From a checkpoint of a small image classifier.
Model: 1.55M parameters, norm rmsnorm, patch size [2, 2], widths [48, 96, 192].
Training: soap at rate 0.0013, batches of 384, held-out accuracy 86%.
Data: trained on telescope images of galaxies (Galaxy Zoo DECaLS), 44167 training examples.
Rows from block 7 of a small image classifier, named by matrix and row number. Rows with one number belong to one neuron. Each number is 128 + 24 x the weight over its row's rms, rounded and kept within 0 to 255. All counts start at 0.
Before each neuron's rows are labels from the 100 images, of 14848, where the neuron reaches its largest size: "responds to" is what is common among them. Only what is clearly more common there than usual is listed. The data: telescope images of galaxies (Galaxy Zoo DECaLS).
# gate: MLP gate (model.blocks.7.mlp.gate.weight, 256x96), inputs 0-95
# fc1: MLP up (model.blocks.7.mlp.fc1.weight, 256x96), inputs 0-95
# fc2: MLP down (model.blocks.7.mlp.fc2.weight, 96x256, transposed), outputs 0-95

responds to: shape: featured or disk; edge-on disk: no; spiral arms: yes
gate.115 [ 78 141 102  66 135 109 143 132 112 125 105 131 109 144 111 122  87 165  71 129 149 140  91 103 126 101 103  98 124 129 141 145  94 158 146 152 160  74 188 119 129 127 141 106 137 121  88 118 123 113 117 149 117  90 172 144 165 104 124 141 118 106 117 113 146 146 117 121 148 113 134 116 154 136 152 178  99 106 133 142 128 126 152 145 149 136 132 143 110 100 151 123 135  99  92 156]
fc1.115 [178 122 141 134 117 161 102 135 122 178 162 114  94  73 150 130 150 127 136 131 149 100 148 107 136 120 140 163 127 121 151 105  91 131 118 116 107 175 172 125 136 124 161 150 130 186 157 120 132 164 139 148 151 106 115 134 110 157 113 172 153  92 109 106 152 148 111 127 132 101  96 168 153 127 160 151 124 104 155  88 149 155 133 123 149 149 113  92 127 122 111 147  89 131 116 119]
fc2.115 [106 146 146 118 162 106 100  98 120 149 122 127 118 181 114 110 149 161 160 189 113  76  91 125  94 143 148 169 103 155 145 154 126 162 124 105 144 103 125 123 128 122 139 155 141 139 163 131 143 143 156 136  91 115 115 124 144 120 149 134 128  96 149 150 159 160 162 126 112 175 144 141 158 133 125 124 108 122 145 109 154 126 160 146 114 187 111 158 176 120  91 134 114 151 116 127]

responds to: edge-on disk: yes
gate.128 [111 136 118 137 137 138 101 129 117 147  75 115 123 126  87 180 136 123 128 171 158 129  82 123 120  87 122  93 158  83 139 157 135 141 130  89 108 115 144 131 131 135 106 138 152 122 143 176 123 133 144 115 139 132 137  96 130 147 105 143 111 142 139 111  94 117 143 109  84 167  87 175 116 106 141 124  97 106 129 172 155 139 113 105 134  77 152 157 160 114  99 155 113 116  98  99]
fc1.128 [114 112 151 137 150  75 137 114 102 164 127  94 135 115 169 145 137 150 133 135 153 156 116 154 152  82 124 119 115 138 113 117 140 130 146 106 119 173 105 125 103 124 112 108 124 153 112 189 108  82 145  85 113 122 142  92 125 109 138 151 116 136 166 116 155 126 111 138 104 170 105  94 102 113 141 143 122 116 130 119 151  95  85 134 179 121 152 166 111 112  95  99  85  99 115 123]
fc2.128 [110 110  91 163 141  81  85 163 111 122 135 132 158 117 136 121 159 139 144  84 149 122 110 156 135 129 138 170 144 100 154 102 115 131 110 112 160 112 169 136 119 135 145 123  75 106 131 108 135 133 142 188 132 151 153 126 138 149 145 134 149 106 141 150 127 165 161 113 113 133 156 136 139 125 114 128 142 117 146 159  91 128 115 131  92 102  83 114 162 203 123 112  94 133 100 136]

responds to: roundness: cigar-shaped
gate.1 [126  73 127 179 119 127 103 141 150 127 121 130 134 116  98 117 124 133 158 110 121 137 140  88 100 131 138  97 166 158 120 134 111 133 119  86 145 136 125 125 137 110 104 157 135  81 108 120 173 104 123  84 153 124  98 131 133 130 117 133 144 203 132 139 176 115 165 122 129 159 101 196 105 148 119 149 136 142 107 134 130 152 106 107 119  94 164 130 130 118 138 155 112 111 171 103]
fc1.1 [155 141 143 151 142 121 156 118 149 140 125 146 146 154 109 113 129 170 182 119 144 130 137 118 141 156 137  77 115 150 122  89 149 166 114 157 149  73 108  99 117 129 157  82 120 111 155 125 179 160 142 123  89 144 153 108 131 119 154 158 137 151 111 134 125 155 163 165 131 147 128 164 123 122 163 121 111 165 132  98 158 129 147  99  98 110 114  77 119 131 130  89 126 154 151 119]
fc2.1 [128  84 137 115  91 113 106 165 124 140 103 158 139 153  74 142 109 157 131 110 135 150 131 140 167 138 127 122 132 117 141 199 144  94 105 121  83 136 103 133 159 135 133 142 132 136 135 119 119 102 139 125 130 110 143 131  95 157 110 102 151  82 148 156 128  85  91 104 143 112  96 142 113 105 170 122 143 155 140 144 145 144 104 119 174 119 105 103 116 165 109 120 160 112  75 144]

responds to: bar: no
gate.155 [147 123 144 149 122 112  92  99 111 136 139 120  88 106 143 108 139 125 109 130 107 109 112 140 169 131 103 112 212  91 110 133 145 112 142 126 133 138 139 146 111 111 132 152 102 125 134 139 151  91 126 153 123 177 108 124 148 163  87 156 137  96 183 161 101  99 160 145 139 126 132 156 151 111 108 159 176 125 134 118 115 143 137 126 193 130  98 108 126 131 138 115 158 141 128  84]
fc1.155 [123 115 112 143 143 158 141 155 141  86  99 130 202 135  87 128 154 129 125 140 101 105 149 137 111 143 142 144 132 141 121 129 133 115  98 120 167 120 105 119 135 149 121 176 141 144 160 115  86 108 168 144 136 135 120 132 174 136 126 143 116 144 144 131 134 105 136 102 110  80 108 108 156 163 163 122  95 107 100  69 110 166 108 148 128 155 105  99 168 120 137 140 177 104 125 105]
fc2.155 [121  56 131 119 116 139 161 106 147 156 147 175 133 126 176 156 130 106 109  87 106 128 152 148 142  82 139 196 138 128  83 114 122 128 153 153 136 121 123 116 134 147 109 121 113 125 122  93 107 156 126  91 124 154 176 117 129 126 171 138 176 141 137 128 106 157 127 107 162 114 137 124 110 136 163 131 146 132 128  86 133 118 140  95 134 146 134 146 114 141 184 101 134 130 132 100]

responds to: roundness: cigar-shaped
gate.133 [114 114 124 138 144 105 144 154 149 141  84  79 117 129 140 112 123 137 137  78 136 159 152 124 119 121 109 129 157 139 122 128 150 107 130  98 132 111 146 133 108 143 151  75  94 117 110 143 118 100 131 120  98 120 151 106 137 165 165 107 122 133 166  95 115 121 149  98 140 100  96 139 147  85  83  97  50 101 129 137 125 141 101 109 108 101 113 118  78 140 151 131  97 156 131 165]
fc1.133 [164 156 163 147 147 144 118 134 135 121 107 122 136 131 108 114 101 142 124 155 102 133 114 132 112 125  87 141 145 141 157 146 139 189 164 137 134  95 133 133 153 110 127  95 110 133 145 113 117 125 109 127  84 174 164 123 130 143 138 123 124 163 161 151 101 122 113 119 109 112 131 146 111  99 114 133 201  94 159 102 155 111 151 136  88 123 135 162  86 139 144 128 144 170  84 181]
fc2.133 [182 130 102 121 168 132 111 145 131 103 163 126 164  93 129 114 119  69 128 112 160 150  64 137 112 118 119 145 124 160 110 105 140 157 105 136 138  65 117 137 171 141 124 141 139  89 103 123  92 172 123 148  86 128  88 113 110 113 157 138 127 158 141 104 154 123 131 129 161 105 157 122 142 116 115 140  81 139 116 137 100 128 137 137 111  91 124 125 150 145 146 128 109 111 149 155]

responds to: edge-on disk: no; bar: no
gate.11 [122 175  89 152 105 137 112 149 145 123 161 128 120  92 115  95 121 125 129  91  88 114 123 140 155 153 148 133 130 128 114 129 132 151 100 139 112  98 146 124 127 140 147 118 110 132 153  92 137 104 114  84 150 135 101 117 135 140 122 134  82  78 163 135  94 132 108 122 146 165 161 182 194 127 143 106 131 105 154 169 103 161  80 102 105 147 122 118 141 126 165 153 143 119 144 126]
fc1.11 [124 120 102 140 122  97 152 100 160 135 149 110 133 134  95  95 119 157 118 163 136 171 140 159 105 144 107 131 129 121 163 128  71 159 126 174 136 137 127 108 168 128 132 115 125 155 134 113 145 148  95 133 144 103 136 111 129 136 166 120 200 149 154 122 112 140 133 135 128 180 139 164  97 150 115  61 133  96 154  94 109 129 146 133 153 136 112 123  94 148 165  96 120 128 143 117]
fc2.11 [171 114 157 127 151 141  75 127 117 165 138 102 137 162 149  72 180 109 166  91 165 176 131 138 137 161 117  98 115 139 119 133 133 155 111 146 127 134 105 114 143 121 173 127 108 118 115 124 104 104 121 176 153 128 164 124 114 122 115 102 132 110 123 135 104 116 143 114  86 127  75  98 140 111 126 149 159  65 111 142 150 147 126 119 102 113 122 128 156 104 123 125 116 136 107 149]

responds to: roundness: round
gate.123 [ 94 174 101 134 158 125 118 118 100 130 155 137 143 150 104 123 104 138 109  92 120 137 156 111 165 162 139 100 134  72 115 169 130 167 166 170 118 153 132 132 153 123 112 166 134 147 124 121 187 139 109 100 154 111 148 132 116 130  98 129 106 132 128 134 125 161 108 164  97 178 134  82 144 102 143 130 108 136 101 119  78 164 142 121 167 134 162 140 146 115 152 117 135 107 139 135]
fc1.123 [126 147 137 121 103 112 108 148 117 108 125 115 125 114 133 153 124 114 122 153 154 123 136 119 140 118 116 124  69  96 122 136  88 102  48 126 153 170 100  91 142 122 105 144 136 140 127 128  92 163  82 105 134 172 126 142 118 138 134 133 138 108 114 114 128 144 181  90 153 115  98 128 114 163 124 133 104 117 116 181  83 134  93 110 150 140 105 167 110 145 138 129 125 168 144 170]
fc2.123 [120 111 126  63 158 129 133 125 122 119 145 106 105 143 132  77 110 133 163 157 103 163 153 134 116 114 129 128 124 143 131  89 164 121  96 113 123 144 115 149 147 120  89 120 157 108  99 120 152 137 162 105  65  96  84 106 161 117 138 137  86  69 119 103 127 159 153 140 108 136 110 130 172 124 104 134 175 136 154 125 124  82 120 133 154 138 145 122 130 105 155 135 103 136 146 120]

responds to: edge-on disk: yes
gate.103 [113 109 158 137 133 105 154 135 120 155 116  99 127 130 142 101 152 164 111  72 124 123 168 132 134 110 129 100 135 154 107 151 172 136 133 132 150 118 135 155  98 130 151 129 116 108  81 129 121 142 132 198 115 140 175 126 113  91 173 109 130  88 129  99 116 137 148 152 174 133  94  94 131 146  97 153  63 127 110 144 132 162 122 118 116 123 119 105 122 121 113 112 122 170 165 141]
fc1.103 [111 101 130 116 123 152 122 161 115 123 159 117 159 133 129 168 156 101 136 145 155 131 123 132 132 152 150  89 164 149  80  96 114  54 139 137 163 159 135 124 128 155 142 170 105 149 108 151  70  92 120 128 128 104  99 101  92 148  99 129 130 107 153 121 140 132 123 140 134 113 171 140 174 133 133  91  96 137 142 140 126 150  74 106 113 116 118 149 133 110 142 156 101 126 122 104]
fc2.103 [ 86 116 143 118 113 157 147 182 124 159 117 141 130 116 157  84 161 127 122 119 115 116 187 127 119 138 113 132 174 116  88 172 125 127 143 121 120 196 128 146 107 153  97 124 146 142  99 128 149  83 120 141 139  93 170 153 115 147 133 150 149 105 168 107 138 129  91 167 107 140 135 138 131 157 105 153 139 126 129 151 105 102  98 135 161 139 153 123  92 109 150 145 139 109 131  99]

responds to: shape: featured or disk; edge-on disk: no; spiral arms: yes
gate.239 [143 147 105 145 105 102 188 112 160 140 137 126 139 132 117 125 119 115 129 158 129 100 138 138 122 127 175 132 118 140  98 116 104 101 113 113 128 123 117 129 150 114 120 144 162 112 138 138 112  98 127 143  85 132 144 104 112 102  99  99  88 143 116 143 141 116  84 100 136  76 152  99 175 175 137 148 114  87 105 127 109 106 142 150  98 109 132 132 128 109 143 134 192 131 161  57]
fc1.239 [143 132 144 146 121 153 105 120 131  98 130 121  96 139 139 163 137 162 110 139 159 100 110 118 135 151 155 119 125 107  91 164 128 155 115 101 127  93 148 134 116 129 128 148 148 133 183 166 152  60 115 133 115 128 147 131 148  94  92 105  88 169 145 123 146 117 179 108 140 164 168 110 108 154 147 143 131 130 138 138 113 119  81 104 179 134 100  86  94 103 150 133 109 131 127 115]
fc2.239 [141 105 143  97 105 147 128 129 101  84 138  73 108 128 172 155 172 152 123 110 138 139 154 108 116 125  89  94 129 160 108  77 175 149 161  71 127 110 149 136 105 112 130 156 118 119 147  98 109 111 148 179 117 136 153 123 154 119 131 134 136 177 110 140 167 117 113 130 145 143 152 164 125 117 125 132  97 150 121 121 180 119 141 131 117 136 122 105 107 145 167 128  96 146 135 114]

responds to: spiral arms: yes
gate.91 [142 138 128 151 127 156 145 157 107 121 135 163 129 144  82  99 117 104 132 119 112 127 150  88 131 108 138 139 118 170 121 138 131 145 121 119  99 128 170 143 122 124 166 121 114 135 108 168 127 114 137 110  87 148  85 125 162 136 171 147 170 126 117 137 140 137 130 157 174 118 117 140 129 140 103 129 124 139 132 120  94 151 110  57 141 120 140 115 158 127 167 175 156  90 185 179]
fc1.91 [119 165 143 111 144  81 182 172 113 139 135 136 129 134 107 114 104  98 127 109 128 114 118 150 181 108 126 123 138 133 125 156 125 131  98 143 137 123 161 141  70 137 150 179 149 100 108 115 114 174 135 128 187 155 151 101  84 131  92 151 152 113 132 119 150  99 132 122 140 160 124 145  97 143 149 151 100 112 108 134 119 135 133  97  99 123 115 148 116  83 177 151 110 148 126 115]
fc2.91 [146 122 143 145 141 133  92 139 149 130  78 137 145 105 130 140 154 160 163 146 189 135  75 104 170 130 135 104 146 124 101 172 160  94 135 110 127 145 137 125 100 155 134 134 158 112 104 119 122 104 137 164 170 124 122 105 134  90 120 124  85 118 169 129 149 120 157 150 125  93 148  96 139 142 112 133 128 125  58 164  96 116 157 154 134 149 134 116 139 125 116 125 101 116 130 167]

responds to: edge-on disk: no; spiral arms: yes
gate.90 [103 154 149 143 105 148 137 150 139 147 140 117 195 149 158 167 129 138 103 135 132 139 144 107 148 103 149 126  64 102 139 140 134 114 148 153 181 180  88 152 145 160 160 100 138 147 150  77 137 103 150 106 139 120 166 125 125 123 106 161 128 133 130 101 105 116  90 146 113 137  88 103 136 115 111 137 104 121 115 101 155 130  66 122 146 135 111  95 134 133 107 125 118 132 115 140]
fc1.90 [103 126 121 109 127 123 127 115 155 121  83 128 105  82 128 162 121 146 152 155 112 124 100 109 110 124 148 139 144 112 113  98 128 104 125 120 116 172  88 156 126 117 112 140 135 166 150  99 129 124 107 148 160 124 131 117 175 129 153  83 132 149 175 100  95 107 166 136 106 136 140  87 127 168 128 106  65 126 134 145 131 127 115 209 135 130 118 139 113 134 113 161 160 105 110 100]
fc2.90 [143 172 112 118 104 115 101 134  96 162 153 166 101 119 150 127 111 136 134 149 133 136  70  69 158 182 111 138 130 110 142 157 105 125 113 124 126 136 107 117 105 103 124 113 126 107 127 171  90 160 130 138  94 110 143 132 123 148 108 101 194 139 159 152 145 151 134 125 114 115 139 146 159  87  91  97 116  98 115 168 126 124 137 125 128 134 160 129 140 174 133 103 151 155 104 119]

responds to: roundness: round
gate.88 [133  92 153 137 105 166  95 119 158 127 115 145 138 133  84 149 147  94 125  86 142 151 129 135 153 132 121  92 111 139 132 171 179 157 124 104 115 166  91 140 131 111 102 111  49  91 115 112 144 121 113 130 117 167 103 154 103 106 104 149 127 117 131 112 131 142 124 166 117 157 139 124 134 134 142 176 105  83 128 142 127 110 122 132 135 162  81 108 126  93 155 150 109 119 144 128]
fc1.88 [103 113 103 121 157 150 113 145 106 183 117 129 122  98  99 115 144 133 132 169 172 102 114 126 137 134 133 123 152 138 112 136 148 118 130 148 165 137 169 147 132 168 138 111 103 106 149 133 159  70 157 149 151  94 102 116 128  82 108 116 128 138 197 116 114 116 115 136 135 121 113  94 108 147  84 120 161 118 134 159 145 116 136 126  96  92 158  77 156 155 129 103 144 125 152 108]
fc2.88 [ 79 132  95 104 112 144  96 192 104  90 106 168 126 109 133 128 120 112 117 131 114 155 108 113  98 103 111 151 119 183 112 127  98 124 158 120 123 111 148 137 122 158 120 131 124 124 190 124 164 144 124 125 104 132 133 154 124 138 144 138 147 113 154 142 137 114  98 136 172 107 139 117  97 113 112  92 118 110  95  81 126 103 143 156 177 134 173 144 169 160 113 102 123 135 144 106]

responds to: spiral arms: yes
gate.188 [161 167 126 107 133 137 104 144 120 130 120 124 151 128  62 116 134 129 129 121 155  94 109 136 120 150  88 146 132 102 110 140  92 152 111 136 148 111 154 111 124 140 133 159 112 134 126 156 131 118 108 105 147 148 137 140 154 146 140 115  42 122 173 161 156 164 110 112  92 208  96 135 122 143 130 136 110 137 137 128 121 152 107 141 111 124 111 170 105  92 166 147 132 151 134 140]
fc1.188 [181 159 123 127  91 105 130 118  77 128 119 114 104 128 121 141 116 142 151  97 106 111  78 123  99 160  80 139 114 142 104 128 147 118 149 122 140  97 139 121 113 102 143 126 125 145 158 150 143 129 108 121 159 147 130 160 107 142 154 123 229 126 119 102 129 167 112 111 115 140 174 105 118 135 138 104 173 134 156 120 135 151 104 128 130 160 149 130 138  98 137  97 100 146 145 114]
fc2.188 [128 155 161 146  76 129 156 127 133 174 104 111  75 144 119 104  89 127 149 128 171 134 159 178 155 137 117  97 144 156 134 103 114 125 142 117  74 116 158 130 124 106 124 114 133 112  81  67 119 106 147 157 121 116 126 107 117  89 112 150 132 128 135 126  90 149 123  76 134 136 144 111 126 109 105  97 132 160 124 113 126 142 148 103 138 125  92 153 162 148 119 130 151 135 102 162]

responds to: spiral arms: yes
gate.194 [ 81 157  53 141 148 135 144 104 108 149 138 150 153 110 137 109 114 138 173 123  90 147 124  99 163 133 154 148 120 153 116 121 103 147 141 167 148 144 114 161 177 124 120 125 111  83 126 132 144 115 141 151 105 128 196 152 140 168 167 135 158  93 119 111 105 148  88 150 125 117 146 151 104 103 148 158 137 132 140 148 138 168 143 134 111  99 111 135 133 126  90 141 128 124 123 122]
fc1.194 [117 158 149 157 117  94  78 122 122 141  97 150 133 100 141 157 134 106 153 113 154 153 138 152 141 129 138  87 110 103 106 135 130 158 153 122 160 144 121 152 106 146 109 114 120 130 111 134 153 169 139 127 142 127  62  87 140 107 152 146 154 144 100 124 175 149 133 155 119 118  83 131 115 131 141 172 134 130 148 124 150 111  95 101 163 125 103 157  99  97 150  61 102 114 153 127]
fc2.194 [127 119 135 144 122 118 156 130 113 110 156 153 110 114 132 100 182 141 110 101 137 109 100 165 197 154 140 174 145  73  75 131 151 106 127  87 160  71 135 136  99 110 145 103 160 122 156 147 137 111 142 138 160 101  98 124 143 124 133 120 130 122 128 127 146 140 144 149 105 144 177 129 113 164 162 147 123 163 123 163 113 101  98 132 108 139 126 117 118 121 147 117  93 109 136 104]

responds to: roundness: round
gate.94 [120 119 145 109 124 139 142 133 108 101 132 167 171 146 160 169 135 121 171 102 120 145 164 118 138 171 129 163 131 122 127  67 137 160 106 117 119 134 124 165 152  98  81 137 140 159 106 121 125  83 127 119  87 137  84 142 114 150 111 119 215 149 165 122 150 135 142 111 125 151 145 129 134 126 135 117 145 109 128 150 120 120 153 153 134 106  88 132 126 155  85 137 129 125 102 114]
fc1.94 [145 130 153  91 146 153 126 144 155 127 126 149 200 162 164 140 105 151 124 137 133 110 141 105 114  95 115 116 151 147 134  95 159 151 137 106 156 135 117 116 132 128 103 126 100 137 105 127 133 152 139 133 140 131 136 116 131 103  88 109  24 103 136  99 136 104 131 124 138 161 172 137  81 120 164 112 140 119 117 124  95  95 140 149 120 145 122  87 134 162 111 124 134 126 150 101]
fc2.94 [121 140 177 128 135 140 107 137 169 140 124 144 135 127 101 114  71  89 138 109 129 113 135 111 150 159 152 145 133 167 128 136  73 134 159 121 136 113 215  92 122 142 119 112 109 117 125 137 126  79 137 148 126 130 168 154 101 105 122 129 146 125 163 130 122 139 157 111 107 115 136 127 131 119 119 166 150 130 118 121 172  91 129 163  92 141 152  87 143 125 139 100 137  79 102 117]

responds to: edge-on disk: no; spiral arms: yes
gate.110 [163 114 150 119 146 103 110 134 124 123 128  93 107 113  91 173 148 118 138 164 119 172 118 127 120 105  88 105 127 111  95 147 121 153 137 149 113  95 145 131  82 119 115 133  86 163 153 122 109  60 129 126  87 137 127 121 116 163 122 104 107 145  77  73  98 123  91 154 144 112 149 159 160 164 107 134  88 138 127  97 120 148 123 123 107 100 135 138 151 161 122 137 142 130 122 131]
fc1.110 [128 124 111 144 105 133 124 125 106 133 119 154  91 124 133 103 134 114 114 154 121 106 100 112 122 129 128 103  87 120  82 123 126 161 166 132 117 102 111 106 147 138 131 186 128 101 135 127 126  52 135 148 169  92 122 120  92  98 158 137 122 122 145 111  83 120 121 100 139 189 124 123 156 119 126  83  89 120  84 108 164 113 124 159 106 167 163 142 109 131 157 148 126 125 150 119]
fc2.110 [149 109 125 129 148 106 145 118 161  94 100 103  76 120 157 176 152 124 112 154 131  98 135 129 144 125 130  88 156  90 133 149 137 119 134  96 124 157 119 108  89 155 161  93 174 137 181 151 162 109 142  92 127 110 152 135 158  99 133 109 154 100 157 162 143  85 119 138 137 108 128 135 110 154 132  92 137  79 115 116  95 140 143 130 117 123  78 124  93 136 139 113 139 133 136 105]

responds to: shape: featured or disk; edge-on disk: no; spiral arms: yes
gate.113 [137 142 112 127 125 128 157 103 116 148 108 116 117  67  91 115 140 143 121 148  94  98 134 137  95  85  80  90 100 126 143 101  90 164 156 129 119 148 141 103 133 136 141 102 105 135 129 134  97 145 144 116 119  98 167 111 146 127 151 142 120 124  91 113 159 121 129 117  85 109 143  83 150 159 131  69 135 128 100 117 126 147 138 131 149 121 122 182 153 146 147 143 102 139  96  74]
fc1.113 [152 105 158  91 115 162 152  90 124  99 109 103 186 127 190 120 126 140  86 136 110 145 149 105  80 142 126 158 146 134 177 112 110 153 128 131 132 129 118 127 161 137  81 141 155 137 148  81 157 134 117 114 153 106 129 165 124 127 131 136 106 128 108 128 148 122 169 147 126 164 104 115 129  99 121 152 124 122 172 112 112 109 153  95 151  86 114 142 105 126 129 156 120 161  96 129]
fc2.113 [132  92 209 127 103 151 108 148 123 113 113 144 114 146 159 144  99 141 104 123 108 138 136 119 108 167 106 137  98 108 163 134 149 133 119 130 154 114 128 132 130  94 122 107 134 145 125 163  89 133 110 143  91 105 127 120 125 117 150 120 154 141 119 135 125 113 108 155  87 117 138 170 115  86  89  94 153 164 114 138 100 181 101 105 121 134 118 163  82 132 105 105  89 128 158  89]

responds to: shape: featured or disk; edge-on disk: no; spiral arms: yes
gate.181 [202 141 104 125 109 139 118 123 150 127 135  87  90  87  93 103 167 121 136 165  84 111 105 119 102 131  98 110 117 118 139 113 111 155 109 117 150 109 119 117 118 142 180 116 116 143 118 136 157 139  85 135 133 107 149 108 132 132 119 140 133  67 170 139 103 152 121 118 142 163 150 126 150 138 114 178 115 124 145 137 121 129 136 161 123 121 136 110 183 133 135 174 116 161  95 142]
fc1.181 [114 112 125 161 169 124 124 120 135 129  92  96 149 165  99 133 123 100 144 146 117 110 116 130 150 131 159  90 154 119 138 138 126 101 137 106 150 137  94 131 122 108 155 129 165 129  81 116 126 119  74 120 155 128 136 136 120 108 152 130 115 142 122 165 100 122 141  96  78 112 142 100 142 147 135  97 169 120 118 113 131  91 157 114 182 101 156 177 157 154 103 170 152 154  82 149]
fc2.181 [139 128 108 114 115 130 160 108  83 144 142 138 163 116  96 160 101 121 110 116 107 120 133 175 118 140 152 128 133 115 171 145 160 122 147 178 141 138 123 106 164 110  62 106 142 141 126 152 107  94  98 133 158 112  81 118 139 190 127 109  73 131 127 131 137 165 105 102 131 122 155 142 116 156 162 145 167 174 142 130 164 127 128 124 124 130 159  92 114 146 133 142 110 124 131 130]

responds to: bulge size: small
gate.99 [137 127  62 124 122 153 119 109 142 118 106  96 133 142 126 129 148 172 127 124 110  87 115 148 120 137 143 102  89 139  92  89 148 127  90 102 155  98 143 117  96 163 124  89 128 136 144 176 139 176 120 134 102 126 151 141 102 144 141 111  99 134 112 150 106 124 145 123 122 141 146 105 149 116  99 117 174 132 141 166 119  67 113 136 144 159 149 153 102 157 169 150 141 169 114 148]
fc1.99 [155  92 109  78 114 126 127 121 139 111 140 145 144 120 115 124 132 143 163 154 101 107 121 104 121 118 117 113 159 156 169 125 125 103 135  96 124 123 147 103 147 140 111 169 120 131  91  99 109 164 135 138  80  96 131 136 132 147 175 145 118  83  99 118 125  91 131 147  95 174 156  83 143 133 120 129 167 140 106 118  78 133 161 119 132 143  82 109 154 100 141 133 133 104 164  85]
fc2.99 [111 150 138 105 100 164  98 114 103  92 103 118 176 130 124 129 170 145 126 104 152 108 128  88 152 102 132 121 124 125 131 121 103 144 107 123 133  92 123 120  94 125 174 101 112 111 140 148 117 134 122 175 139  92 125 141 112 103 110 117 135 110  89 112  93 156 124  86 119 149  92 165  89 136 125 141 112  96 137 118  83 120 147 174 161 133  99  84 160 125 180 123 129 100 140 103]

responds to: roundness: cigar-shaped
gate.164 [ 89 147 140 155 116 121 140 149 178 120 141 111 146 130 146 146 130 156 130 124 145 127 121 161 161 117 159  78 116 128 101 121 116 127 157 108 130 146 161 124 160 109 122 146 170 132 102 102 136  88 132 120 125  85  68 137 160 111 125 111  79 141 114  86 153 143 148 122  92 162  78 113 127 132 143 154 146 161 129 122 138 110 140 166 130 119 105 129  98 143 124 162 159  75 149 103]
fc1.164 [122 163 153  90 132 116 143 139 170 129 153 117  64 149 145 133 119 127 100 117 164 111 132 137 107 125 115 128 112 137 127 131 157 122 144 155 140  87 151 109 165 105 163 136  92 143 132 115 146 133  85 102 135 134 102  85 140 125  82  80 137 134 117 130 171  99  96 164 100 131  95 149 117 100 149  96 116 169 103 140 165 149 143 149 116  97 129 104 132 131  99 119 102 119  78 115]
fc2.164 [122  70 114 130  89 115  91 142 110 124 151 144 138 135 103 111 145 110 137 116 112  92 146 157 147 118  98 125 148  96 146 146 135 176 158 101 136  88 132  98 132 142 139  98  98 112 155  97 135 166  78 154 105 137 151 102 126  90 103 118 170 134 152 122 153 127 161  93  76  64 123 123 125 110 133 140 167 130 114 109 124 129 169 155 145 127 115 125 134 145 129 109 113 109 151 149]

responds to: bar: no
gate.193 [129 111 104 140 141 121 148 114 127 120 140  89 167 188 125 104 130 105 110 101 124 110 160  98 143 125 109 136 156 112 121 114 146 153 154 131  79 108 101 135 106 129 174 101  78 153 159 110  95 156 109 160 151  85 108 151 150  90 117 154 105 139 177  90 139 156 140 113 138 121 121 172 136 116 110 122 157 143 150 121 115 107 129 116 115 105  86 163 162 100 119 142 104 142 108 124]
fc1.193 [124 118 130 110 117 107 156 111 153 153 140 153 153 167 138 108 119 145 104 112 152 120 149 116 134 106 167 110  73 123 117 190 137  97 134 135 100 131 132 100 121  89 169 158 138 124 137 134 119 160 142  85 145  95 147  91 129 130 184 131 133 110 122 111 109 145 127  79 101 143 114 154 146 118 140  70 111 148 143 108 101 131 176 163 162 103 124 112 109 141 133 124 118  81 119 135]
fc2.193 [110 122 121 141 150 147 103 153 148 103 107  97 181 139 118  68 147 153  95 125 139 139 128 112 162 118 124 125 152 103 136 119 120 113 106 120 130 150  97 139  87 173 157 107 164 149 118 168  79 155 103 144 134 102 158 121  96 106 127 165 105 139 103 115 178 125 137 158  93 121 147 126  99 128 112 127 123 116  88  89 145  99 100 149  88 112 125 132 133 148 113  96  89 123 139 152]